A small self-supervised audio encoder (BEST-RQ), trained from scratch: activation relu, widths [384].
Rows from block 7 of a small self-supervised audio encoder (BEST-RQ), named by matrix and row number. Each number is 128 + 32 x the weight over its row's rms, rounded and kept within 0 to 255. All counts start at 0. Numbers have three digits each. After the name is the row's rms in percent of the matrix's.
After each channel's rows are labels from the 100 clips, of 14976, where the channel reaches its highest value: "strongest on" is what is common among them. Only what is clearly more common there than usual is listed. The data: read English sentences (LibriTTS-R). In brackets: how many of the 100.
# c30: last pointwise conv (model.blocks.7.c3.0.weight, 384x384x1), inputs 0-95

c30.163 103:154129114136182088119134060127124181102112191204114109101148156070100124154116114127068130107147125103106115111161158174074134091129143108143108181111132159164106129095088118102137121143103090117141078164067083110062148194182223061125134167124114121160130138110156139142096120101113143154
strongest on: the word "he" (44); the word "said" (35)

c30.151 099:100089125123149132156136181141101113211149144095172114151067156107193146104098065122122131125163100054201131122171125155138088130022107070091143113125127076141091122144176092067109125164192162151201179180130167089126084185171174161180166130095145114113098135107126097090110130046127124141
strongest on: the word "said" (95)

c30.382 104:167085101089114160109100114061147170159127103202148121081127137088136166199115131125145161119098138076102159129136119138155103120122123151072171120143093132172172097106153030234127097134111104128138131105163111143147143114101110106144088087123161087132133153131115111132141132127135086106
strongest on: the word "she" (57); the word "said" (48)

c30.168 097:160130136118112042160070136194120158132107151210106155193077126110206157147139124095058132102122121134091159216150149081074135137153099151158099062113112086117058097162077103103181078065158107112182141153146193124095121194138134127195105115103100128142155151179165043123096163115124124079
strongest on: the word "all" (30)

c30.74 103:095122122117154129042103104100105119113146144160112085063087126056148139113139157133177094182133176122135155130094156140111148152173132046106154077052168133175090089077134146101147076101193126135153094192127152098104159111138096151088136104153090179126159113042173093110154104137143161133
strongest on: the word "me" (30)

c30.237 105:194143156092116119106170170117156122129121017143124119194103110087219113217156141129100089149151217109131113064082143064132115128113103106116105100099181151112089103174140153119158102186092138136100100088142077095148222167163123140142073130115123113231141103101078157052170120145131122143
strongest on: voice: male (78)

c30.9 104:202115134128117168141157150149144087156141138136196194117106082166173112132136136160096130109122149123130149068139106113100070175117120109104133169142151111120123141129145190099102076178168072150133153091099104140154123144164133128088128121102094086086133089109139151118153088094149053112
strongest on: the word "said" (84); the word "you" (36)

c30.169 100:110149194124197124143130098115077136132137097084137087142153133119147106119167122112125120161144116113149120147129141132046103082157069111069120115118152152118100155154131117150081125120064175100079116180139119101200151155126151125123095179123113098128172092153117128144172135108156166102
strongest on: voice: female (84)

c30.91 103:133122112067087109060119144121155074155135165132135126102102098126133085142132165151122116114149099103124178155125155141104140109135146056186149134128095127130091105077091071111163109103166132147156112117165117157082128151058143124067187098143075126139114117148101152115121132165115140140
strongest on: voice: male (76)

c30.318 100:167120154119159073202158119077161082136059145241146076110074136126165114180166153138061141173152185108157132100110106161182088062077163074173152126129087142117137125070154070128133116204122085134166122110101202157128099076087183141054102179084112138107102144105153095085079170154142103135
strongest on: the word "i" (41)

c30.284 104:099111074108181105171139114106106104103110151193121167081073175171131103096135144149145097106128134151136150151144097105093180083176086135161127032130086144176095112109091129093098111138172136138096142167156076156102125132072112179142097164076113076102156146159140188164133182089138141085
strongest on: the word "he" (45); the word "said" (33)

c30.270 102:142107071140138163085137120135167107118111060077110136134121127134113144133113116123118199083083145155068134119122102123135116142088115113114087078161120114142139161154132147163123132160109095143124128182161119089104124076073170152198108151123104121093132171149169108076060105178139141104
strongest on: the word "said" (65)

c30.36 103:136167139132065070102089125158186069091129097219087176079175105090185154158100126093099142108090119125104128102201055077149122133086097148149115097107086090140058121128118087113174133146108156182101091052110096100150139208133197113128156101134174110128103111148114158114153140125088111140
strongest on: the word "said" (32)

c30.133 103:143118104133121108131190121153147072086129125136091090113150118095071136158143144153139127162147146142125108129125218089079075082146094102103096116164214114104173208056160140122135117172112141100162079166103177123052143107126161077122149148111128053168136108192142141155105075156101116196
strongest on: the word "she" (29); the word "said" (28)

c30.185 103:104072147137138176134179138100121101143114133152106146099137139104113123133113184095090097082080119093102196118127165120102101157183124133169092136135200149100215117083095114126065132121147145106160106139061080129103105134101090153068143161094132187151096159200157125052049115100115134066
strongest on: the word "with" (25)

c30.45 099:142163151127136176108133075157198144101060139137129111079168175096096106160075185153135096100108098100130127145143126159143165146159111143187106104100135154125118153093156194105130106106183144112155133105115114145155128132064122154110078128158128093153110209137094141102140141124102159130
strongest on: voice: male (89)

c30.356 101:116114138098133044115147155162124190114129173110129118127146098127105061166138091113156098091087216076179165052065142120146150203175117135075032071136107127108130089060147095117075099134153099091079101128145096152197148122180154127094149135139157151131116075165084127092153084089099128131
strongest on: voice: male (89)

c30.261 101:098136120080144138054111237134104084135162110055087138142177094060108099153133116088099133069115184121126112075183157099186112166164172109236108079149079129088121087106049143129127121163137152111151113138137127111161122107129134178092113164136109165195116120126144079123153096070121092103
strongest on: voice: male (80); the word "said" (29)

c30.329 107:134117124197132074119104145101113154098108098151145188148106113148180132255150179165088070133142127140075157140128202126098096096117137159103119100078095174080121111125154131171126126081095120085108130110114165078102204116158128108105167091152064101105164221157092081150122157127113114124
strongest on: voice: male (81); the word "said" (27)

c30.125 101:131131128119091120111126083109176183092100116136163132174149087149102158171089146118102139099128081095126108139149123147112077193199104129124098172097101106116127217109116113195090156109131130167118129127136172121144132165144126152087071094077172089157100216146059152118107126102087126104
strongest on: voice: female (92)

c30.134 102:141155120216076102141121113162133096083132126117156122128117094164138140106134151150122087135131115148051134031135125143079150115126176076137119091130099061109174158123156132087118125153131107144126138143133084082108140063169119130105082117163054134152133150145104126095203096143158147145
strongest on: the word "he" (42); the word "she" (34); the word "said" (34)

c30.82 103:187101083086133041094081123068074094149171120206172117086124199106111217107084121068069099130053138172061150140080121095107129101145097098168099089095175176078124139088137135079148173189160095157152131135114110160115111145090057134149144158137083139124059115136158123146078117143194123149
strongest on: the word "you" (42)

c30.376 102:128116111101178093045048154137079087100114117111156160109183090131127139092079150159104139070194196184075146198075114144088096134115099145092133170106116129106122089186143143077050104150135061187101107128161175099101175152151117160095169112171194078155123145057152133062153135142138124071
strongest on: voice: male (79)

c30.243 101:121143174174095130103074110140102085140118139130233099165120119091143165108094140125191089069134145171108075087110214094068173118125132075062113118187197067196129093178070141135117094146163137046107145165113105146115138161098164117121145145132099119153150130173118173150192125143080158124
strongest on: the word "he" (38)

c30.360 105:153131090179134115078134196150178105128202115133103164103106172138166126137135132098059176112097115162122177111143112133069093100125143072149118079138161094149195121136160133169052057115135139161115142159100077123179100112228172099175160089085141157155101099070075128161151097123138141147
strongest on: voice: male (80)

c30.5 103:174100078174099137144109156156091054126111115167119134149119058197134069067147159129150155189100152120147157097107093104049118150167145092135102042115135148228091074101106215158096090151087116168071139210145131092141147109110165117133146187113156125112092161104145175131104085211124106126
strongest on: the word "said" (45); the word "she" (29)

c30.152 098:128117101154114180130087084079122159128126150187115136161093163131164104120135130107100119115153138094095141181105103159105142126155092125153122113171133146134133112116128139150117062115111130175129132128112144139112119091124146159158063091088142179076157137121175055137128094167137096180
strongest on: the word "he" (37)

c30.316 095:131071142101113114136117144164123109112096161137134146108126085143111129113173123150099133086124171117137122131110149184144100148142076077095150096098118128068148149153077137074108131118132161161144115156123090106105116082195105124097145136128123155142117107106082132152103137123162118073
strongest on: the word "said" (47)

c30.80 100:196182152157108140124148107119140121121203145033070086102133130168137148107091095120170106103081111104128126062118201174144083209080134086218074069136097089158099125050172073111134102114128125128157106071187094114188107127154092193115185128084118116161106103121111141161063096155073092105
strongest on: the word "said" (93)

c30.16 102:137079125188137097091140133173101117152158182148081119112134118162106096100080120159113106130140135112125126136155131111113133173125106153084171141130137112222104127196095125160148113080126116137114084122093093113197181100079133067101155074169162109114080173140090179158127132080112165120
strongest on: the word "he" (41)

c30.288 099:166122126119136120122153135177077144134156150130105136175116146069104144133056130146168138203131168111141106139124154094092149127087133129066176178130148085083152101106112125092160148092118140129130097169142133202152094144041118114089164045155081132127132072134139111050176106144107121096
strongest on: voice: female (95)

c30.311 105:123124144102104137147070176130150099116156141141130162133132115123164128122123135056094099131093104176108156155068100107121123171142114106107155159136116138078143161142139132075114139102114082069169169129113125118139111153151122151166075171120122097068065151083188134154108128108121114086
strongest on: the word "and" (61)

c30.190 106:101119106160128132096129134097172120150144133126193123090135089139116140095115115139124127131108142093101127186146071108054057130147084099129192149087119156020110114122133116112126150133173128145173139090167177111104136125096171151117112077143109092116134129188100179096155094145135141075
strongest on: voice: female (79)

c30.346 092:099114113196080117131110122064095107085105081178094112109150139149156113095094129165102164166170108116099126135170075102123103090092136141117136193092154138138138108120142067124110171133101151183123101182097121104157111088097137131184076147106088129163138149126125121150172099144111180114
strongest on: the word "said" (60); text has "she" (25)

c30.34 099:121132105152110130118118171146132149098159131121120129147138100117179147106147083120173115107104162099101114101167166160136232067185176187179134076105089096067084106116080101181087119068098144167122101102117144193129156138144113128155060089173157137141148114141146109067144162148131074165
strongest on: voice: male (81)

c30.214 105:148189190125145085160138165121134128091126181126150120138062156107091064121176132100114116070127085143109150157107096088086120065055146170131147091123122161097101131137185100115122127123100153050137184113219055129128206124057058134188049130063124073100140166160121100059150140095132127093
strongest on: the word "i" (46)

c30.231 107:101104114149173154090160146113134147105118048121081103099104190046118143129141133127124120156097177103100099117108153140118094091079155089153124054043164074132116128122093114066099059082126100182147164175182114130145158081096161135199142140115133175164125156049177147169083154136103186070
strongest on: voice: male (85)

c30.137 101:159162131182122144155122171111129109125137110165104057108158108154094104084117125110159122070167151091093131165091169131107080171134211178116130092149172116135142185141140088175131057146142139095106112127114103113089135173104093114135157102147087070102118148129117137169109230134171146110
strongest on: voice: male (96)

c30.212 100:153100116155062129139145081082079090098116115152112153142119203184095136096132136121074150100167113109150090098119114082078146110127151153168135143154139112129090138143103119055131142117058125116153114124149108145160159061178110099126092152166141115133164129065114107059131067176138136121
strongest on: voice: female (89)

c30.120 104:107148140109056160151140125137139131106115140125143147134107127124120201165141093088122114132139126100125120172122104140139128104172163133138078096099116110169085117142150128157132067133071110027095100190118152102134109145089128106174129162156101096147107105147133167164136148093071091131
strongest on: the word "she" (38); the word "said" (34)

c30.201 102:122122130146089133133138158104140164166087094060115134097114148115109168149105067141127147119158159122122124115099131088082140106131123121078154137091101159153120061080106147164108107101133163153174175104129141131172171149139107139117085116106101110129108126133142087118159097160147098178
strongest on: the word "said" (35)

c30.287 103:058094066115125127149226108127150164111146171117099186120126153116146075115095219207218144110098141090133144123124133101133120119047103084119138135054115121095069094127125120144126138096156101099206148170167119170089144087167145141201159099120130126098126158124196099123022150137103139108
strongest on: voice: male (78)

c30.35 107:045122133113131213107147137153177074040089138126138191103063090162109101081187131138071147140094104128137151143143108119142099182116148121122126125074165094131123120083185149136099157081094127105145097162110079165119106078144101080129134138124173153056133144082151149137116137107144173153
strongest on: the word "but" (27)

c30.274 098:164134162118020066130156153108112098123110057166126156141208139103094159143116099114129137076106116095109177151076127069170157109181124131094119105093125084141119110147144143143099106145179142158155122134121130122095108129119102111051058163131150141150110139060122165051180083120137098087
strongest on: the word "and" (66)

c30.362 098:149059106161144051177152107146153167126160170120154145068086167158115150175169139136130080187107168131071133090094150171191131099082138167069123050146166180125200125125077124099141105098109170161124061103087169096104087174099145077095083116105124096095122161073157131148151070110116120082
strongest on: the word "said" (68)