From a checkpoint of a small self-supervised audio encoder (BEST-RQ).
Model: 5.57M parameters, log mel input.
Data: trained on read English sentences (LibriTTS-R), 15625 training examples, 96.7 epochs.
Rows from block 7, named by matrix and row number. Each number is 500 + 50 x the weight over its row's rms, rounded and kept within 0 to 999. All counts start at 0. Numbers have three digits each. After the name is the row's rms in percent of the matrix's.
# c10: first pointwise conv (model.blocks.7.c1.0.weight, 384x384x1), inputs 0-95
c10.306 093:474565499464512458483544506469630556538524462496516532519531515501507487511603636458519442483476397515534504449443524518427454521456454428478614532441505500517488433524429582533499423500466393502405492534473561464450518463499432479540455527511466472485572345467561420535449470528514532566
c10.307 099:470560440577431485428484565468470543440522458485536492456447493475569471458351453554454470543408522480500420467536510486545497488552541549489457476533453587524452530584500450505570421567482544414563537474548563517361464545557512417433440506599485457502467446507593558461456554519532460435
c10.308 102:522463486539496495588494482490471434557572426537504488461454480460582418478498437500496485533449574403490533564446501484458484498480504508499530591483427426453484613350506498516459518437456509579556496469537471553464498487479554495454541524535510450499501508576425457479550518489456520492
c10.309 096:404573535452604463508530564453498613460456544551529466573445445451555518449563473425474453520614586380493502463401494473506538521492517620493445490514457532459454480501564575524466533507493468426489640447515524476497494504513473555465431592507567547554653583465440542573546443476554432511
c10.310 094:418493448416512510509545548492507480532513486640510625524475473511462508463549504521478470423441518475466537556563515565479442476391441505535558499508410567397509543497516453563482479577510500520486411485563479481500462512519510490486482521518524505488545474449462539506502455510575509537
c10.311 092:528456479553393404447530460488609442516513523500501488436497488474448620578524474472469608514438505480486386508441464487525469492485448439478578561492479470443458524510549515513465537534565512508574528474374540583459532495570469476510493569405435466529433494440427468485553525438559525505
c10.312 101:439487536506477427529474476457478423505469459629530489443519398470535488446576442502496453565525425485569449451463500577480521479534536479488478487520553470591581519498476580516495510542517499483484508509584651560464431469545525499584444495484522529396496486497514480475475507515567484541
c10.313 094:534532503474489495482507410562498566522424402498535517450568469558493478567517479513506443534499398549460451545500518523481590462587533507518501539463526518477533440600472444485536495595526469461426425455471547501513566456553459513503508567526581517644473485484516493560527516460492542509
c10.314 090:496506491452515556418475531497471510557585449495439478431480512498596563449466497535456514546501466505520447445526410499477539525506450518579570477478426463563452478493489508540553468525548570450483464428457506512515486475520481544583498509544527561513479525462473424528491439451418494515
c10.315 094:465466508497455501564527494431530492541545528507439652544536536549517600461464433516412494445386495551509453478551601422453482470489370504532419535457511575452486486451524503512584509536497523459495443529478499548553511569504477531604556492530437590469460496491522547464447475452514537511
c10.316 093:424558511504508584480474527559572503560454635531540437463493511516521565525489505456529541557437553516445407540495512656534523559496551573546470513490476596514492509472521429532607520523406417542476500589514510403572519518522461511520568543452559550521441494494513492483487464407452531511
c10.317 097:487494531624474551516540479554462649519502528413518500451483548499508474504615422504507461474596509473554463440487398693410493550564436511506366467420561492419493486480528473496522448566446533455490525488527394516545537442454564474472518492488486513431485482552495539545490442462525504430
c10.318 097:538430593484507485546516554562442447510439521500500607466559491584557534467503520543546474500506605547425385539468503503546484471495432461532616491517416510519551536437492496507477491494517470509560536552482474542526554554543491556536567510537426503451527503457497578415521511456585451448
c10.319 092:464449511406548603490540495506417504533484530476533548453426455477582465436464571441597481503482523541482500569497497402533367407429508487495437462462470521591503423461481532472579378426492485513545536554480579547437540478539626492558521528599522523421523443551452478580575483524508534453
c10.320 097:457544482528542467506482520532532524503456441526426495414575352491551462469492559424503541585612382515509505481517516509479489472496490481555434419546416490490523524503433479513454479504547496478527478591406564426479571483467510440520559573575510478590410443476483524565579529455385465451
c10.321 097:374412488517466513547439486565583491426542520566553476508483454497509417500477522452460457551442474448475481566509455556450444507520564549582528553532473519512509459507629417498394580464415504512489432529557542462518479541516419478473556583553537488647520515477513456543479431452435455455
c10.322 102:395479421542508548533511432555549555512480448547499593541540375423486518443426559457527527608492493560408498494574560559512620507541501500413419460511502491520567463418519506553550521575533449489530469470383499519564562469535490615593444524511510539507457458448479463515509550449533492480
c10.323 096:428503493550469534494484516537526467520472511466442503498514479467528522560457505407467566567545432506542443406413552486563428488500453479579471496485518444496537483476503522501468452518495477463401493595549530459431447507531521522588575490531517484528471437445524629487457398435494545519
c10.324 103:500534539481483490398633471521459537498494487418572501544440429542556511486551493516518569542543501541523462644516424555441455500439463493538518513433452460492534520516538533463523560544526538568518480528483500530481513461564563486453559554499516529481503582463499432358525588579489498529
c10.325 111:531390547494509525493454504469574528575505507558524494516486500445567528475580507390456487552528521497524574484510449469543458440472467501565476485472465494450475549476561426522412510530434528588476507503421504525493502495507528488520465557477508543434552496402510526578475539566518522525
c10.326 097:445411496398553477522588484559543466495381507478423527535555536482519542590477412434527539622487441494424513539535516487542527498426509545600533538472474478542620506485545433539426559522544515519508518542453433504467480496506539520459673462434507473566462580485524464441527522572473530558
c10.327 098:536513493603564494494436539611561516456535431457486461568498409429482468509530519515552464469550548484524458490550479561449482483458452499518450441556545486560525455479544502518577481608457483516535458576512566485527569438550500550498483457404513523507527511460603527464499460523610502545
c10.328 095:541432520549552538498484515415529525456496529458512499466501547474421527577469485464572556370454493509444468550457516501495497497476529477584581551572539518453420446545434639501452429488446496595484538443406500418470501414507493487540494547461459565524538557522562511506517516434511455407
c10.329 096:480524542447545431493495466534521525419460574557462515453476541406528506482455512434477522550484509502506523524427482397490512513475381399537418587466516536543544436442482404462595422529471575481441568545506507561418552478410480452504403635528517540560463462458510507526568513615464569471
c10.330 099:588526467535444508472499419520541521518451488483537543439469446543552463407503449529511498453414567529502560382443483449539487559558420484521533459409541546422577521472514425501530576474538420507480518473560464486524528451438507450489537552451530479483504516513539488499510572428548514556
c10.331 093:508475524547466526514487441449533486467503489535637462439588468511500542420507440430560463473481527450492545608511461502516415557530512517458553532478518449588586572403555534510562495447404507487533552598506500505544379497471531442454506497536451484559596532420503480470428472539564500536
c10.332 096:521425477489463471622496474503436464456507396513525523497439589522528569527525441548571551490485514615472517457485447407494481479553560528407518455403534444498616514514468542444498474469527508546457503576446520550534444512420561443534523502565441450575585505584548482521529478521528534455
c10.333 100:581508488450391475433438471511528502572451444582507554590514464574524568462480530463424569627524500530533553516583513442473565470467565415478485414578476456552536490585517458550454587553498525546485460468429494493485443497458493561413487452500614539402434504495592508581474460496495557563
c10.334 093:561557489534560531438552477655492518463545521502526398585467424395491561490527542448559430539499481526506494570537519447613588504470451539513524428439617499445478407550522502541560492442467487506476491530445494478480447540439518476521610469493479475501492470460515549472528570468403470499
c10.335 095:436521397499499483519473552526567440475584516437528498500478484601522395429522550388475480502546593489432436440596515448550448470409560509555488498517535491543522443569523563492380551459586443507463482525534465436529468548480441499561416556524544555586560450463436447513444451520393514475
c10.336 099:528520455366497495462460443508481577527469506443464484507467554533453540504504496458370501507435510465477479502529521487628536501382389465542566553430443520544561538485550492543444420456576489559565518528490449514392573459539525510471562563531464504491454531528460522483445478566411501422
c10.337 103:559628438356562531506561540428448462487500555463587543453495526472531547601495507475479384460521479546556488552589584479575585463546586524546484544569578495364496557461476426455518425474459494610526495523531485441482500496503555493556446537579615539533455419583534474537531465583477563486
c10.338 097:589511495484458458448500539487470472532527511535511487492499529433562493509468442522518559529523443532643546481468503484514513492469531403500593469568426495426489524441452456533444465510489471535487546478579418451480598471522493615534550549464591524538476535501480435478492500527581465501
c10.339 091:540524531483561542564604486385479456517446552512474515564483509557549554488494498556461472497483547477499433490551565529441474452427479417504522441514595511455564608537516609494516474554467498375479448508458458436555478564486470572429478519540488515467512572427423597416516457484404507565
c10.340 097:508505446476530459473529465480502545497421448549544544498494500552527515496555475505478543511403550558534534567485485431508550627568443576526509477544434596480528528484526515461497551504458443440433456504446464502494521439388514564471544541510456541404524481499436476433477447541487499481
c10.341 097:473584510528535570530463394517592522527527429457470579505493540359426553459599473515519461479461484540480447494465495458431482555577454493533561529577518492542552541486499519520513569508519572558564515531564480452467455456559675459460485498467390520559545483460570448532607389498495542475
c10.342 095:440475541539585501530478502446475552480614428485549434706482426534464519515530555460552448488483500389394546524602485488551449434569520449477532539474469526570520436455549422455564513572446549494543554522450487446539538494560477463492554538450510517628488398448368458532525485483462557562
c10.343 098:424500462452399531488485565456492491439582446492550370507495483452549550523472420486527517604439491458573500536505553497543492458483416458471361626550520511518431490401502443469531480484514499585442469492520473484448489537476507510446404476590516458476540526489442485474534458465564556496
c10.344 093:528473524548416465547532451535579491435599532514444540549516510529468451478465464452458480523500450502474513477530475547415584468461532527587491514520506411564632480540472560532476497551503520509538501521398537468432540541466479480515445556532415465465470465530397544512441506518533529486
c10.345 100:573526466616471473473492500477553396532480451451457586536465515522449472572506545544510594525508445542523473584450598633538444459512509530403572696554440397471551491568483363458495495491543464495606503626492523507469497502533501506597534588535445517451608439541549494437545447420550525492
c10.346 099:531586478507518550527529529512477503525542450509530560456408438551523503460484554518514505462574517492488469478463542554521512526537528500508501499512540661435552424547494515517442577471577571410514648578466472473532460543383438527501478512492483530614433511475435509530480514502464482492
c10.347 101:538539544436413468495451536556525588547535532505536402557587454546469555494564547500601583496552438525513502520521491556489481528534427478418552537562465570510561492442554456529479508523534500549481485527428450598482576426585464421418607474507475470452459489508434512551422533508428554535
c10.348 092:556529446492513513449525470531503421472462599459555489536457521438375501438533427463498558411427503465532472518473437541548402524468488459469449528605596535448465566395575480564569497523513514508479580525513554514523601549469495502469408410518544487425498539470520437565570515478388460550
c10.349 097:418465470487471391459485471427579535529531524577458417415486566437529446482464445526404503462482459477486480465522496616437496498503467484519463458474473432506567478520536494506497479511519474449467529540515442455526474506518543404530478413450470508564524416415534552505581536491487476504
c10.350 097:511527438620549461488525560579518531502506477565481568533518500444510503488458487388510424551589541562446522535543454488463459531530490531519487441514505533460382488466510486489470664476560519535523427461438541452471473497492478503473538608512439534522508553561454483464456549584582391519
c10.351 096:482523553523443449465526377452591489440429476463429437535502467497431459514465595546479520473429492582492526429480556519509496557448515570417433462534537470562468532429466549527523514494678520473569457457463448441586528521541422469464546530494495487435619524516469470510447534469516438461
c10.352 096:527409486396577552471540525528435517502423497485552541523470480417560470517440448426445542484522537447548401443536477451462499445551539460512497462469601462529510461479504459461529452528483651479478439411478543442553520509482478507525490568510489595514456479581512543432432464455578584457
c10.353 099:487597500468566557522489534466482466528521469516565465533471532530504420675548532440479504494563558448532484546464396491623510458470475533420485464480433488538518629439502493443504398455525471577508480529602457515597412523518495580546466511442587546487482541493538500467485534378482547436
c10.354 094:520540430536455420512577602535525530579496531555406459514484528423472516497507644533559479490523416483458533430487461405507513523527604478569480464509515567442558487457482471551532515495517517453451532502510477477502446407521483529500505502509579463463484432515580503487517381457619509442
c10.355 105:463475530424458428459498527490589633458553602471480433536469467526553623392494494398520423468533446407503556482552492494485489562534416522460504445417524464530621520502490441488511502461467461606477564528496582557519463495495491495533472543527499476571501560562421480592513500547514493473
c10.356 095:450551530519517506517512436548523423550493589600577592508570368620450488526440460447500454527491503433467485555495527527492551500467447560439528530428404450503563589431489524563505507479507474530449502483472449485519432492553507509500452575470560497597532562547592509541487518434606463520
c10.357 102:458468420527546517497466499451517578554496509553493482592555467653494449444478533505451524552596503554554563519442586506494538490454409431455501459545573468481503560513565432459581496550472434473547479437438510471450458544556455567471524529609481564673491473447472444438530485401576384534
c10.358 096:465526482415410536493417508507539446624509512509563492543533457447499556539562377482460467482521570455501459506553498515493459445477463484541538484514499374508496526487513541431463579594404549497507441448523449456465469472528446428513500549498521440483528416459485557515523471545500503551
c10.359 097:543518513565445469398511519533436492547406480528587493482515446509548432539523453609407464462446501525564558504434499373520531560541555507556493520544576508609479471643446562543440513524539566519577501463475534489579455533495428489555501487484444465526511540500567470529427482545492523452
c10.360 096:475583506445483535493457440427568516507595491487530542451500448537495490559473506389427456490443630427541521481613356475551441439445445508478443480488515497420452483504484499456507529449583406494505537514452584437445455465515571552589553578511554549532487471498534487548546497525535523616
c10.361 095:505561457591476418516500501479545543489446430436504497510485541550563554446450564457474437577543572540509468498481578472536516529541464559436424421526515500484494498429543487391530540582537465554417484523589472493407505504451500497520539349417438567527530476451667496545429469509452485417
c10.362 101:442569424506503484533455489555524496443540481532461437511436487553556497516578584446476500488561508432499505426566547518567433494493609537554438528537464516458537474530482549393467545531502550584504523447516534479428542607523448462461456540533478471510441534481503550498509470393426475578
c10.363 098:477521494541507516443574523481486552524524455528545562476472543516481548560467474492521454564471499556483379464396520597554549533557551474419526552499552361514580435445448417445528476495550516535534447492391528563480447553477474557520477500541551522417522437460560404536555498468494491456
c10.364 098:483498511429504476497495463580536469515445537479463502378447451436591590443481468473496482527523569437478506525463573441506525435497483587526388431520418518483491444494552614502416475484436494553513540465509468508529516557520558482491607574612517540521516470544468435433470481555509526478
c10.365 097:472522509532552475486529528512614474545461429516520502527469484427466558473447504470552422480445480488426515591442515492554486529482523489578416431526539557460446489609509454439537453541490547514429537491526537463515491559543524485445457498423510525431495491527543503528603497602471537520
c10.366 091:457502485526507516417493476414479461519467440398406516428447562538365577523509442531506628462425528507448493481531424469481430574490481483403492456504488492516445495517578487507545489497452528453432469536510471460460592516524534566552482486537428504498604575587429479517489570437496487467
c10.367 106:484539516517464465506466519436537495540512503637382490566398453621513487579500423479476596521519465503463522487420544510500512536487573504582467515501443536510465427477509535555490504475562506510429461527447478497467472612536474551491487596546490462584429444579486488552499462471506509614
c10.368 101:566566440476542470524471515511455519459509586428471406559399536540491513565523553570551463438449483423455558564429485448556556566461535468431483559502512462483481530624519521552454461389546451481471524526534486458443414465560568469517487439527547528500418507475429534534511515559460503546
c10.369 105:542504452376513542548478488454455567504432577449488469539466426478516493502491555453518498557580597486448615477574470595502466418482562512628391619456499485493601492490424406514464508529495471485433430436504500463577526512532446460481489589532423539582536438487449472529531483552440473549
c10.370 095:502476468415477483548507495477560570642513425464554474527484495568569540563501541508489507449498519443442540591468496494522561439515467467542412501474514577551473505416432610484470482493459481480465568537522453554437523515523502504526399506493481468395588492551515464475504458492455495487